config = dict(
    bottleneck='denoising',
    encoder_drop_path=0.05,
    encoder_avg_pool_shortcut=False,
    encoder_widths=[128, 256, 512],
    loss='l1',
    lr=0.0026,
    precondition_frequency=50,
    final_lr_fraction=0.05,
)
Rows from block 10 of the encoder, named by matrix and row number. Each number is 200 + 30 x the weight over its row's rms, rounded and kept within 0 to 999. All counts start at 0. After the name is the row's rms in percent of the matrix's.
# fc1: squeeze-excite reduce (encoder.blocks.10.se.fc1.weight, 64x512), inputs 0-127
fc1.3,081,158,206,180,213,178,233,219,193,169,143,154,236,183,206,206,193,213,252,200,172,255,159,195,172,186,261,200,222,217,233,198,150,241,187,224,188,226,185,188,182,218,219,221,216,217,267,272,197,189,177,243,236,189,197,192,159,177,205,212,172,257,233,204,280,252,174,223,172,184,199,200,248,188,209,207,207,211,189,219,191,200,178,189,155,136,226,189,256,214,175,193,211,217,174,181,194,184,156,168,219,179,127,237,189,230,264,195,205,180,210,213,204,173,220,208,191,225,200,232,200,205,192,222,167,222,173,196,209
fc1.4,094,178,153,96,161,217,205,207,180,195,140,215,198,173,152,206,235,253,183,182,188,275,229,189,210,248,234,178,242,235,217,167,207,233,228,230,226,163,214,215,177,189,225,207,192,189,202,219,214,196,201,190,209,209,188,210,203,230,227,206,186,195,170,231,205,218,186,174,221,215,238,222,221,178,198,218,229,111,189,287,214,170,143,242,172,264,216,234,253,207,197,188,218,180,192,173,156,180,164,231,214,215,220,222,222,232,221,176,188,195,217,231,194,249,194,168,194,206,193,202,223,226,225,179,149,164,206,258,192
fc1.5,108,152,213,206,202,233,192,102,191,212,168,202,218,204,208,232,233,219,201,195,196,194,191,158,197,161,225,169,243,200,188,170,198,206,194,234,168,200,226,224,185,192,227,213,218,212,201,202,186,167,217,266,217,199,234,160,197,140,156,215,194,233,208,241,181,172,172,221,195,181,215,207,167,180,191,138,187,186,196,250,189,181,189,212,238,217,207,156,198,162,222,221,178,223,232,205,143,171,188,197,191,203,194,244,185,185,169,195,176,219,177,161,223,161,251,187,163,273,210,171,213,203,177,260,217,155,184,278,229
fc1.6,085,244,206,181,184,181,237,227,193,189,196,213,170,203,219,214,169,223,205,179,254,205,139,234,182,213,201,191,158,184,193,170,145,177,180,215,237,184,163,202,209,219,209,222,200,190,239,212,219,185,224,222,253,272,172,264,204,228,197,144,165,221,173,200,246,173,179,256,207,212,214,188,229,174,287,270,225,184,177,198,176,187,194,254,184,179,195,186,237,194,236,191,218,171,229,203,170,149,264,224,212,197,221,263,195,210,233,182,197,163,238,239,201,226,226,152,200,231,199,228,231,228,243,249,201,225,175,228,193
fc1.7,094,230,168,193,199,223,173,185,166,220,192,168,192,162,179,172,184,162,145,246,216,220,184,183,178,275,193,217,169,241,215,185,234,185,219,152,141,203,193,188,211,170,198,213,134,198,230,199,213,226,147,128,134,153,182,193,151,211,180,199,211,227,210,228,206,177,240,184,190,247,240,218,158,194,189,200,146,174,145,197,222,189,212,174,162,239,229,190,185,236,150,206,192,209,188,198,195,263,224,236,204,192,213,184,210,160,200,224,217,234,161,193,215,215,209,282,259,221,145,161,161,163,231,175,220,172,194,196,162
fc1.8,107,140,212,215,141,199,208,136,190,264,228,157,225,185,216,210,189,210,155,211,177,243,212,201,221,234,234,207,169,216,234,201,212,187,195,200,196,222,201,234,237,225,270,181,212,192,215,203,214,204,202,199,188,231,187,169,195,221,144,171,196,187,205,202,168,186,188,196,201,229,197,216,196,191,237,184,224,158,219,197,197,196,103,216,256,298,272,218,227,194,184,223,229,215,195,234,155,242,182,202,233,217,208,158,176,215,229,216,197,200,221,169,254,192,181,220,150,200,158,172,209,220,135,231,223,144,185,251,236
fc1.9,100,219,217,223,200,172,245,288,233,166,223,219,150,146,227,139,217,188,208,222,217,178,183,225,201,183,150,170,183,231,178,189,196,185,189,246,211,173,177,241,192,183,158,164,194,259,197,178,167,201,228,211,212,215,229,181,170,230,167,151,183,214,151,191,192,155,188,227,202,215,198,180,105,194,177,246,163,210,203,218,202,135,202,153,163,201,190,226,193,263,188,157,202,178,230,236,234,185,182,174,205,182,158,203,232,204,220,228,191,202,158,201,199,200,185,182,157,228,201,211,216,160,229,237,181,182,238,272,253
fc1.10,097,256,184,224,193,211,172,213,216,228,158,212,198,185,168,194,218,256,207,136,189,204,174,173,237,182,168,226,179,206,181,204,214,217,226,198,162,171,198,156,172,220,172,176,222,210,198,257,177,242,208,156,201,227,223,186,234,206,251,272,221,208,189,231,168,204,161,191,241,216,244,198,211,230,167,157,270,183,253,224,147,145,268,176,210,228,186,198,233,258,236,156,210,187,190,203,221,164,219,245,172,229,224,203,208,203,195,179,152,174,179,201,180,197,232,157,175,185,168,212,185,173,174,161,231,216,178,131,234
fc1.11,105,243,212,190,185,164,170,226,173,218,231,181,238,197,198,173,157,206,214,138,260,174,158,194,227,151,215,173,215,170,223,221,145,216,205,182,183,217,230,226,172,199,205,207,242,212,220,183,220,264,211,212,175,211,246,209,159,207,185,243,177,190,184,170,208,237,193,214,236,207,205,190,218,242,222,241,221,266,196,246,218,198,249,143,185,178,183,204,159,182,210,193,190,214,227,196,190,130,172,209,199,176,205,220,178,192,150,205,156,219,230,264,159,206,191,162,165,231,189,186,242,246,218,245,265,207,217,208,205
fc1.12,092,225,203,210,223,214,168,233,157,225,141,269,213,212,194,204,197,209,165,212,228,227,223,142,175,189,207,191,213,190,191,181,209,179,178,235,153,184,222,179,160,165,273,162,161,195,159,224,214,250,214,203,188,189,217,167,193,195,188,206,234,186,227,233,243,190,173,171,240,190,166,220,228,187,188,223,259,197,241,199,163,173,206,183,213,223,188,181,194,221,159,194,219,245,125,250,179,147,226,228,173,200,180,207,181,220,205,214,204,189,204,261,182,226,242,173,233,231,249,189,159,187,193,207,169,237,168,229,265
fc1.13,101,219,200,141,178,188,175,208,240,217,160,174,163,216,201,168,210,206,194,188,223,136,201,164,225,192,167,133,215,173,196,205,179,177,218,229,178,209,200,196,152,205,223,152,180,211,179,234,155,205,151,223,199,194,224,208,220,160,216,149,159,250,215,182,178,207,225,183,158,212,208,213,196,232,250,208,198,139,172,152,189,145,247,237,218,152,180,220,183,131,177,219,187,238,238,214,222,205,187,212,199,209,238,194,250,186,206,184,159,230,203,229,190,228,269,201,184,240,194,195,185,221,192,197,213,199,261,203,188
fc1.14,090,266,229,126,191,186,211,215,117,247,158,192,217,202,211,198,204,145,223,212,141,162,204,158,196,179,251,217,238,196,183,204,191,227,233,177,215,183,199,201,174,153,213,196,218,176,157,209,221,158,236,200,204,245,209,149,191,183,193,158,235,174,172,200,230,199,213,218,224,210,133,226,221,182,189,200,223,219,245,220,197,228,186,244,175,179,229,170,214,223,178,213,198,205,191,169,174,196,214,216,268,229,162,221,208,182,183,219,218,212,212,156,130,171,204,244,171,228,165,206,270,205,261,169,164,141,201,211,116
fc1.15,093,201,185,209,181,183,191,201,238,191,160,240,190,237,192,227,246,258,173,189,188,142,157,173,168,196,218,209,249,118,235,197,210,170,188,150,182,141,132,220,187,216,223,139,187,199,188,264,200,225,224,189,261,221,190,218,239,196,172,230,190,214,152,210,186,172,248,190,243,205,253,233,273,212,247,186,242,199,165,191,185,167,227,218,233,214,179,209,182,243,222,161,211,196,183,194,155,196,255,217,276,183,138,227,220,191,219,202,175,150,217,232,147,215,239,220,223,217,239,217,205,177,160,186,174,163,178,179,171
fc1.16,081,279,208,178,268,193,176,172,205,191,211,196,220,176,173,172,159,235,184,166,169,187,170,159,221,175,191,204,146,205,168,204,195,222,176,261,173,197,193,169,185,190,190,245,137,230,224,280,198,172,228,194,188,163,205,227,232,176,251,169,191,226,212,224,211,192,182,158,215,226,151,245,195,210,223,179,213,189,191,219,226,252,160,212,207,205,241,203,206,182,238,216,194,198,183,188,194,220,234,168,187,202,195,190,171,269,179,189,197,199,219,200,209,201,193,229,210,208,123,198,223,185,214,241,220,242,183,184,223
fc1.17,091,187,194,186,220,220,222,233,223,259,183,191,180,228,202,179,208,198,189,161,168,235,212,136,156,231,204,183,193,221,206,266,161,169,225,194,259,166,146,217,190,195,218,188,186,228,193,217,182,174,194,218,181,228,143,178,191,205,226,196,220,166,155,201,215,170,212,184,181,167,122,205,196,202,193,200,230,202,120,167,185,202,199,157,175,237,169,229,195,216,218,194,189,203,183,164,185,203,231,199,153,205,148,174,212,254,227,235,241,242,210,262,163,205,219,234,186,190,211,150,212,227,216,206,203,228,236,172,194
fc1.18,079,185,226,259,188,224,173,192,229,233,147,167,142,234,212,228,216,161,213,219,196,168,200,201,233,198,176,255,223,191,178,120,166,223,208,184,195,213,195,193,194,158,166,205,207,133,190,213,214,194,200,219,264,229,197,147,163,164,205,192,258,224,231,153,187,217,241,205,228,208,176,212,234,236,257,149,200,231,194,171,187,185,178,265,212,224,215,169,201,211,207,199,229,172,196,135,232,208,170,214,266,167,214,209,221,224,210,196,233,240,225,217,187,220,245,237,195,221,135,196,219,200,218,181,248,215,170,186,208
fc1.19,114,196,177,225,219,172,175,154,194,241,166,213,210,172,173,172,219,127,180,195,239,187,181,164,219,198,170,196,185,175,210,220,156,206,185,174,218,220,148,182,253,256,154,165,167,183,205,161,215,237,163,192,223,192,221,169,244,181,173,184,145,191,192,198,158,140,189,172,178,170,156,198,183,181,154,188,195,130,207,234,191,192,200,251,206,182,183,166,190,206,216,208,186,214,174,206,190,234,215,215,152,214,191,185,139,168,145,214,256,136,190,204,192,161,181,181,132,199,207,204,214,220,157,187,189,173,172,232,165
fc1.20,092,252,175,196,184,172,189,256,236,180,188,204,275,185,163,183,237,173,226,207,165,201,202,128,158,217,176,207,220,172,183,249,207,197,214,195,193,187,153,201,179,160,189,173,215,207,157,227,182,267,244,208,219,251,195,162,206,241,207,218,148,230,209,227,202,185,226,236,173,251,205,238,195,235,233,194,218,249,203,233,134,200,212,163,192,191,193,191,182,143,151,181,237,184,191,178,180,193,175,197,166,225,153,204,174,175,163,197,147,224,199,243,164,239,222,171,194,189,221,260,148,234,244,246,217,208,191,220,177
fc1.21,121,161,140,181,236,166,194,241,210,213,221,200,227,162,241,175,215,175,196,212,274,189,192,235,229,182,217,210,208,214,133,168,177,152,223,220,216,174,204,201,186,228,237,214,224,218,269,190,226,152,193,160,173,221,203,188,175,206,154,210,205,193,152,170,189,231,153,198,137,174,203,162,178,195,189,198,199,226,228,187,191,194,261,186,159,166,173,183,169,220,208,164,211,194,247,225,170,134,218,178,201,251,169,207,212,201,192,226,278,247,191,200,201,173,250,292,126,195,217,199,263,243,193,162,210,223,194,233,173
fc1.22,080,222,207,212,224,225,182,183,225,215,154,226,217,129,189,203,193,204,192,235,255,185,207,160,234,188,192,204,225,185,222,232,242,191,159,180,176,227,175,168,175,175,177,193,210,205,164,237,243,206,165,187,193,172,207,201,153,186,174,241,235,166,197,260,245,167,221,184,242,207,217,200,194,221,155,208,252,189,212,240,205,190,239,220,222,169,219,191,249,230,179,163,239,203,191,199,175,263,206,190,174,199,160,169,180,183,113,226,237,227,195,279,168,176,181,192,228,193,263,235,174,186,236,161,184,239,194,205,193
fc1.23,095,162,220,194,171,217,180,157,183,185,201,207,220,219,171,207,194,229,162,179,136,196,214,213,184,215,212,196,193,164,227,218,173,204,175,217,178,247,220,199,210,219,184,218,224,228,196,189,199,184,204,197,180,223,197,179,209,174,189,250,193,213,198,194,146,190,210,174,209,203,205,242,222,206,206,203,191,245,209,255,231,150,152,260,259,247,187,237,235,123,186,181,239,153,205,163,204,254,186,220,188,214,220,180,248,250,223,190,159,164,247,201,220,178,182,145,220,175,200,195,114,189,201,261,206,192,192,219,222
fc1.24,126,185,156,234,218,232,228,201,215,216,229,216,155,147,203,173,238,202,193,222,213,207,237,197,234,243,188,194,142,229,183,201,217,195,219,165,193,203,204,202,205,214,244,210,142,210,257,187,205,216,256,153,156,270,164,222,237,193,182,225,225,208,217,141,210,235,136,195,164,151,171,204,189,204,188,176,214,258,224,197,228,180,198,181,159,239,158,191,205,266,221,154,221,222,232,180,197,164,226,206,216,195,188,230,165,162,178,284,194,211,148,260,228,191,205,236,213,215,150,169,218,193,228,134,185,283,218,138,204
fc1.25,102,270,187,173,233,199,231,141,235,226,214,208,163,210,181,196,246,127,247,180,204,180,265,225,200,225,121,168,187,208,203,195,160,196,178,196,183,220,202,184,222,166,191,193,205,132,223,209,209,189,185,207,192,194,182,219,202,234,200,192,209,166,213,189,191,220,140,169,185,168,150,219,188,211,156,167,191,224,256,190,184,255,234,216,188,220,246,243,179,194,243,225,209,167,160,155,202,106,243,231,141,239,246,202,221,250,192,183,219,231,199,183,185,200,168,220,245,183,259,196,205,181,209,164,155,195,150,122,196
fc1.26,132,202,158,200,250,194,219,185,219,165,161,206,183,195,234,181,204,186,223,284,263,209,242,244,210,170,204,181,157,165,202,195,177,157,194,194,203,223,222,170,199,191,234,175,206,221,189,204,162,178,165,228,154,150,162,137,205,203,147,205,228,197,218,218,161,211,145,241,152,184,180,200,216,200,200,204,174,224,209,147,190,146,166,164,236,217,202,185,148,202,179,206,140,183,225,245,213,160,166,182,208,191,207,215,171,195,208,223,174,230,185,163,172,221,204,273,144,245,212,210,218,212,186,145,192,212,235,238,249
fc1.27,101,286,143,209,193,180,207,215,191,265,150,216,185,200,169,199,198,245,259,211,199,255,221,218,186,223,188,206,200,192,183,224,197,199,203,232,174,165,248,212,146,178,183,197,217,268,252,223,211,202,201,177,193,166,213,222,173,232,231,194,156,158,245,197,199,199,239,207,212,237,174,222,189,207,196,216,219,251,177,175,135,172,199,220,152,202,188,248,173,242,182,164,201,221,191,186,214,219,178,196,193,161,192,212,209,164,235,213,218,222,189,236,207,216,217,165,202,225,161,183,196,151,215,135,198,194,211,151,173
fc1.28,086,191,210,220,163,202,218,213,175,263,181,199,208,117,189,168,227,237,233,189,216,248,208,145,161,271,206,210,217,141,228,215,198,239,224,253,172,154,172,186,191,237,187,234,161,162,227,192,204,243,218,182,200,191,186,203,200,223,220,212,246,201,177,164,215,206,203,222,205,229,202,232,238,191,196,249,239,212,169,232,225,189,196,211,269,254,239,225,212,205,206,166,229,204,191,203,180,232,199,223,246,167,167,269,207,244,228,193,211,185,279,231,163,173,203,133,205,189,134,162,231,201,199,244,175,235,157,216,204
fc1.29,089,200,160,154,182,214,158,204,138,200,159,226,169,160,165,196,216,166,201,202,233,155,212,185,187,204,193,204,186,179,253,176,178,203,177,216,173,190,171,199,162,212,193,178,191,180,175,264,180,223,202,165,165,202,152,158,179,283,179,244,172,195,251,163,220,202,204,248,198,206,196,229,176,210,160,221,194,172,166,206,208,191,174,218,226,183,171,211,226,193,179,216,171,186,187,256,212,157,180,206,127,146,138,214,173,227,186,200,221,176,203,140,184,204,176,173,194,216,197,173,166,243,177,159,210,228,196,234,184
fc1.30,089,170,180,170,231,236,222,257,205,241,161,217,231,215,168,188,193,175,222,194,162,243,215,132,186,188,201,204,191,165,199,194,189,250,210,204,260,194,215,196,206,220,195,202,235,144,205,233,211,209,261,206,267,265,219,220,163,181,222,202,216,247,190,216,266,186,203,177,180,139,210,175,234,208,224,222,223,206,225,211,197,168,192,209,223,216,235,203,189,244,128,202,209,214,241,178,162,179,204,211,187,188,289,144,214,199,234,148,120,183,209,228,158,217,194,212,163,201,192,219,165,157,198,195,192,266,172,251,194
fc1.31,095,253,213,247,161,175,179,183,166,207,153,216,212,173,189,179,208,185,201,137,188,162,200,148,197,216,222,251,215,194,243,286,228,201,169,169,175,175,160,246,182,208,215,170,197,243,231,193,255,241,201,186,182,273,243,247,179,252,254,216,212,178,228,209,225,200,199,126,206,222,218,206,207,203,229,208,208,191,213,236,146,193,212,214,228,183,234,212,225,189,234,169,265,156,207,206,227,226,198,247,231,160,190,282,165,205,172,182,205,187,234,179,190,192,181,161,183,223,153,231,203,193,199,263,257,204,168,217,189
fc1.32,094,209,197,202,139,146,208,224,214,177,203,211,240,165,267,209,208,258,183,245,189,239,144,232,207,219,247,231,200,161,205,139,244,213,194,206,192,167,236,177,201,164,201,235,221,209,177,181,192,131,209,306,188,210,196,196,223,218,226,179,267,230,195,182,233,224,166,239,217,209,250,244,180,176,231,188,205,186,219,192,179,168,124,172,207,259,163,197,201,181,182,192,242,184,221,210,199,263,207,186,182,169,221,190,208,203,215,203,177,228,177,140,158,223,190,224,200,194,240,189,222,187,211,195,175,208,216,169,195
fc1.33,108,205,219,201,211,189,139,166,182,199,202,212,165,191,167,174,154,187,176,207,206,143,213,195,212,226,197,176,209,211,208,203,164,210,216,239,207,193,228,173,169,237,191,213,182,175,245,225,186,198,202,181,142,166,205,187,223,186,177,245,171,217,221,201,177,170,163,193,201,212,196,200,193,243,221,196,150,113,185,198,236,216,162,181,252,172,147,193,219,162,181,167,219,210,166,242,215,184,210,189,170,224,201,188,248,247,202,226,209,189,198,164,233,160,223,185,239,229,214,232,192,264,154,178,179,225,269,231,199
fc1.34,099,223,204,205,183,234,230,167,185,173,228,167,209,199,177,188,167,260,197,222,267,192,160,203,185,246,204,214,196,208,201,194,232,198,242,235,199,227,177,166,215,221,237,224,202,189,217,258,242,188,235,164,178,151,158,208,201,242,206,167,207,201,204,171,194,179,216,205,180,197,204,168,224,219,184,163,209,210,197,220,199,215,214,194,257,204,195,216,199,224,227,193,196,219,174,248,174,193,186,203,151,199,194,215,213,147,153,224,245,140,222,239,232,132,207,202,198,193,184,172,225,205,185,160,199,264,230,160,228
fc1.35,100,183,181,257,204,212,218,168,217,110,288,181,164,177,198,219,213,227,230,201,195,211,152,228,191,215,205,205,241,197,200,170,189,189,193,188,171,199,183,235,221,209,223,214,190,188,164,209,213,152,196,228,187,198,191,190,209,155,198,199,198,205,193,228,230,245,212,187,226,195,202,158,198,254,222,202,209,148,137,235,229,214,125,240,270,189,200,196,242,117,196,216,195,155,228,215,182,168,209,201,173,195,241,144,207,213,162,180,178,245,261,200,186,147,242,238,178,187,199,183,159,260,174,176,196,210,199,168,202
fc1.36,081,221,208,225,222,154,193,265,155,170,213,228,194,137,215,184,200,206,235,223,168,212,211,219,186,225,190,197,231,158,197,190,181,196,190,145,212,232,238,241,165,182,206,263,190,164,246,219,215,240,246,214,212,194,190,220,170,208,191,182,186,159,216,185,210,210,142,190,213,177,221,205,160,235,192,228,195,161,165,172,252,209,184,160,199,196,174,188,191,202,221,147,166,237,177,240,218,178,208,202,231,163,181,160,213,209,212,233,261,200,255,182,213,208,246,241,195,207,200,205,199,236,207,211,170,148,183,229,178
fc1.37,076,127,122,173,168,206,186,191,142,229,206,193,151,199,263,258,186,234,209,222,184,183,186,196,207,218,209,193,183,198,214,173,185,252,208,196,181,124,195,159,138,258,210,198,216,164,174,232,201,233,174,189,234,179,174,212,200,245,189,177,260,179,213,206,223,213,184,199,171,273,196,206,209,217,207,261,174,209,172,168,182,221,173,241,193,222,188,263,247,195,198,182,150,180,195,215,224,182,186,176,231,204,226,204,179,224,248,164,211,159,217,230,177,220,215,246,163,270,199,229,217,189,244,175,172,239,180,179,207
fc1.38,085,176,166,256,197,221,154,210,156,180,191,170,206,182,217,185,190,259,192,268,214,161,175,244,202,212,199,243,185,226,189,180,207,172,203,127,190,189,158,167,202,187,201,187,187,237,152,226,206,193,209,184,180,213,209,158,198,231,199,168,228,201,200,216,230,217,186,177,174,221,199,215,202,187,266,171,216,184,247,197,155,164,160,205,264,206,178,210,201,166,155,198,200,214,179,174,196,261,218,229,171,181,225,198,197,154,208,239,172,159,221,173,179,163,169,224,187,174,248,268,133,181,213,217,250,216,217,189,250
fc1.39,104,199,186,169,164,181,159,285,164,228,248,218,236,184,190,165,200,198,218,209,185,198,181,167,196,129,199,186,255,206,194,214,197,242,158,157,246,263,245,226,225,210,192,194,201,215,207,194,246,173,187,177,229,234,243,218,202,189,209,247,187,221,207,180,179,238,219,235,205,234,164,202,237,122,188,200,245,179,166,243,211,233,225,206,156,218,215,191,224,187,247,218,181,181,187,131,197,194,154,225,190,221,220,214,193,185,219,132,180,214,204,182,243,212,193,143,209,201,249,245,192,215,217,224,211,192,200,208,211
fc1.40,105,228,204,187,221,197,213,114,195,136,158,213,153,193,201,195,206,190,227,200,230,190,217,273,225,174,176,236,206,169,184,223,159,183,281,245,175,221,227,180,193,205,189,160,214,241,217,217,154,177,184,286,227,167,183,183,187,208,209,159,218,209,181,205,173,226,193,231,172,205,202,209,176,283,219,141,112,200,218,135,183,191,228,209,216,218,213,258,184,175,195,217,189,201,241,257,240,125,221,203,163,174,184,168,200,214,211,178,167,234,199,197,212,205,161,237,160,223,169,200,183,220,164,103,186,185,221,203,241
fc1.41,110,232,156,231,215,205,191,199,232,200,206,202,194,252,171,188,180,233,197,206,231,260,221,219,218,193,203,236,252,175,220,179,180,136,207,188,214,251,239,208,207,218,188,161,273,207,184,179,214,177,157,215,179,191,268,232,162,192,166,260,215,189,187,212,170,204,176,243,210,193,205,232,199,152,197,199,178,225,231,239,177,227,171,243,165,194,212,230,159,177,210,179,174,159,232,216,233,157,234,191,196,163,193,170,203,263,247,212,217,253,229,161,250,258,194,157,223,196,226,185,210,212,232,236,189,178,228,210,249
fc1.42,108,225,174,277,207,214,218,219,182,229,214,161,246,192,213,190,195,205,213,189,185,165,168,210,251,207,237,207,148,195,144,179,183,202,204,172,176,221,237,207,234,198,208,185,224,223,222,212,234,212,221,182,244,227,198,194,206,182,175,224,212,184,233,161,208,179,185,141,198,188,206,212,217,157,187,249,192,206,230,223,202,221,179,137,213,235,220,139,175,220,232,189,153,210,230,259,183,219,207,222,204,215,160,200,186,202,129,213,268,221,181,280,216,174,188,214,227,219,160,180,214,212,179,209,206,249,169,158,262
fc1.43,125,194,170,151,237,171,257,218,253,195,129,237,179,219,202,230,176,217,156,198,196,199,254,216,221,236,203,181,133,190,157,220,184,194,160,201,195,204,241,167,213,210,195,146,226,212,130,192,149,142,199,235,178,244,130,181,205,246,214,216,267,183,195,185,157,223,199,267,158,192,223,190,227,175,185,216,178,190,210,187,214,186,156,180,182,218,167,200,214,178,200,237,193,183,201,197,147,251,197,207,142,219,241,121,213,218,246,223,170,209,150,139,147,212,185,207,208,206,203,196,217,202,172,192,178,129,220,180,148
fc1.44,115,197,159,224,165,198,212,218,210,183,166,218,159,187,207,232,173,202,207,226,182,183,171,217,195,260,188,220,175,193,206,233,197,200,212,229,179,246,213,199,237,204,253,171,226,232,223,200,161,249,191,200,173,181,216,181,182,219,210,234,176,240,190,182,150,258,229,222,188,214,194,208,184,208,204,201,211,193,242,225,169,187,125,217,182,201,196,185,138,169,157,246,174,215,270,241,156,142,171,151,184,223,218,158,199,206,161,201,193,212,230,233,201,212,179,180,145,187,240,234,221,267,158,174,175,205,164,251,207
fc1.45,114,187,181,214,237,223,197,245,245,218,236,178,229,185,211,182,178,207,223,252,202,209,159,207,192,194,193,188,203,199,257,217,190,152,185,150,208,199,212,224,225,164,192,191,187,207,227,220,183,284,186,208,173,183,213,185,175,165,193,155,192,197,269,216,143,199,181,194,162,219,169,260,178,267,184,146,205,227,207,180,189,160,167,178,188,241,169,154,201,145,197,230,221,228,223,192,215,174,174,184,211,163,167,159,135,218,202,240,200,200,162,275,185,197,107,225,129,219,214,238,118,203,207,176,190,197,211,143,251
fc1.46,103,202,202,218,201,191,179,189,178,161,181,159,164,197,197,183,198,137,206,178,274,227,181,200,203,235,220,168,187,256,216,219,174,205,171,229,212,189,140,187,167,230,246,192,173,146,193,224,227,240,153,182,215,134,143,156,182,244,130,231,194,174,137,174,190,195,153,204,174,171,170,196,205,189,211,164,178,161,213,161,168,269,244,218,194,202,173,215,214,230,220,225,202,147,209,172,221,110,224,232,121,242,219,198,189,184,179,191,183,174,205,191,280,188,235,209,154,147,239,204,241,208,159,167,220,253,192,256,235
fc1.47,099,209,200,186,166,228,241,176,225,149,177,178,159,197,246,170,233,198,179,133,209,225,185,144,234,142,192,234,157,157,188,139,234,167,213,207,201,150,201,206,229,181,229,252,194,228,239,218,235,191,216,199,203,197,210,189,168,171,161,201,190,182,218,248,217,205,164,233,236,188,190,220,143,209,233,181,203,211,195,206,231,181,176,228,171,212,223,226,148,173,203,204,145,217,172,260,226,150,218,202,254,197,190,219,171,210,206,235,248,247,147,306,232,216,146,238,203,246,139,208,194,263,213,216,153,266,217,215,225
fc1.48,092,154,225,185,169,183,223,214,230,199,183,236,139,238,196,200,202,173,212,172,171,206,290,173,198,203,207,162,204,206,285,266,184,224,200,205,238,210,229,165,183,201,180,180,188,174,204,177,209,203,242,279,221,200,224,187,265,202,281,172,163,142,128,196,152,177,222,225,174,183,220,237,219,168,220,155,199,181,244,211,204,152,169,181,226,180,219,193,223,218,224,208,191,204,240,206,198,172,168,201,216,234,211,210,186,244,246,192,161,142,232,250,217,200,179,192,190,215,220,202,164,189,185,189,164,249,174,180,161
fc1.49,129,210,191,205,216,201,218,295,196,127,198,200,175,202,210,197,145,188,202,262,220,193,227,241,198,219,199,194,191,179,151,194,176,208,196,234,172,215,182,200,177,212,212,169,225,188,218,244,160,209,225,150,187,203,113,194,153,193,160,172,223,233,197,235,164,179,224,230,186,232,153,217,141,252,242,206,204,159,201,200,172,233,140,183,182,199,228,174,169,220,184,202,172,201,226,261,176,223,179,159,193,200,215,178,207,266,256,226,185,215,155,101,166,171,202,243,151,231,194,217,206,252,170,229,167,189,216,231,199
fc1.50,094,196,220,182,202,207,173,204,246,263,111,207,200,206,157,175,211,211,179,214,180,241,213,149,215,244,207,188,185,140,127,194,206,226,183,168,213,181,205,233,173,157,235,202,171,181,179,226,181,186,238,216,225,188,172,170,206,173,213,207,211,231,237,194,207,196,177,175,183,239,215,298,186,187,237,201,160,212,152,200,176,198,153,188,186,183,215,230,204,183,181,185,219,216,126,185,167,158,228,214,186,191,164,230,210,222,229,226,221,248,204,190,215,247,193,189,209,214,241,187,197,173,213,215,177,224,180,168,213
fc1.51,082,206,192,176,150,191,211,190,228,196,225,233,205,181,225,183,164,221,187,116,196,152,188,176,172,221,223,252,202,209,282,191,215,218,200,159,196,228,205,174,184,201,194,194,188,213,201,194,257,226,219,202,254,234,135,241,198,244,248,261,251,216,135,240,237,203,225,218,252,171,185,207,225,186,232,196,202,215,203,224,230,160,255,244,181,236,222,235,247,240,214,201,237,203,176,156,206,177,207,224,187,174,213,253,187,180,220,208,186,212,224,205,189,249,239,179,193,256,235,230,220,236,190,242,162,209,160,166,176
fc1.52,107,208,184,237,187,214,234,288,167,230,215,197,218,191,165,220,108,206,175,190,217,205,219,205,189,210,175,150,213,220,186,204,163,195,171,224,155,200,189,237,211,218,210,208,229,192,245,184,199,199,214,182,173,150,179,190,160,224,157,176,131,199,213,214,170,184,222,257,149,190,173,191,238,242,233,181,185,176,154,164,181,240,164,209,215,211,181,200,166,233,183,184,153,129,211,259,235,219,195,166,182,203,224,141,164,186,226,172,166,180,191,206,212,148,256,210,197,228,218,199,212,220,160,170,187,195,232,202,236
fc1.53,116,217,174,228,209,273,235,218,188,178,278,181,229,189,228,211,204,205,194,228,210,250,249,251,227,215,161,187,210,178,182,190,147,210,201,187,207,243,194,185,186,212,207,205,214,237,224,193,167,180,250,145,177,212,144,202,222,222,192,231,222,175,221,194,151,244,197,245,199,194,186,203,235,133,210,188,205,193,184,188,228,173,159,195,200,237,184,196,172,204,222,184,242,178,185,174,234,158,205,160,198,196,198,240,172,202,247,220,219,220,207,116,250,229,160,195,185,204,208,199,232,148,217,193,241,252,257,220,236
fc1.54,105,182,124,203,219,172,203,222,230,224,188,205,221,189,212,191,223,214,150,194,181,273,244,172,216,208,186,218,207,222,182,199,190,164,174,230,170,223,208,178,169,181,201,192,223,201,181,232,178,158,277,135,151,234,272,209,185,183,142,245,254,209,191,184,226,202,137,210,182,201,184,194,188,184,213,209,215,216,219,212,170,217,197,203,174,197,218,158,197,222,204,205,150,198,166,168,198,306,218,192,200,247,167,168,267,192,233,222,192,225,220,174,241,236,240,226,195,220,241,204,269,212,211,251,203,168,200,206,205
fc1.55,097,182,220,220,208,147,169,271,216,205,160,177,157,206,204,221,219,236,196,194,208,161,199,180,168,172,204,242,226,169,253,236,224,176,162,230,190,185,194,204,158,213,188,202,188,182,207,216,172,283,244,189,166,199,203,219,199,223,198,234,240,222,203,212,164,180,195,210,167,230,199,194,224,216,201,198,247,188,208,232,237,155,179,196,228,201,201,241,205,215,228,195,228,189,193,202,188,167,208,232,209,189,168,215,205,229,247,145,170,163,219,216,134,212,191,186,233,158,200,192,164,214,145,235,205,236,158,177,164
fc1.56,093,165,155,252,163,222,265,197,178,235,185,187,201,213,203,211,201,203,197,176,189,212,232,171,203,193,219,185,163,247,170,202,233,251,173,207,210,157,193,237,220,180,210,172,184,186,174,242,204,179,202,184,247,239,248,224,180,237,209,183,220,174,199,154,234,210,182,213,146,134,229,176,185,199,217,186,162,197,188,185,197,191,195,191,188,240,218,148,247,252,194,194,185,164,212,178,180,200,239,236,226,209,218,230,208,181,145,211,230,190,199,207,229,233,182,193,179,175,194,181,202,218,140,238,195,241,193,193,149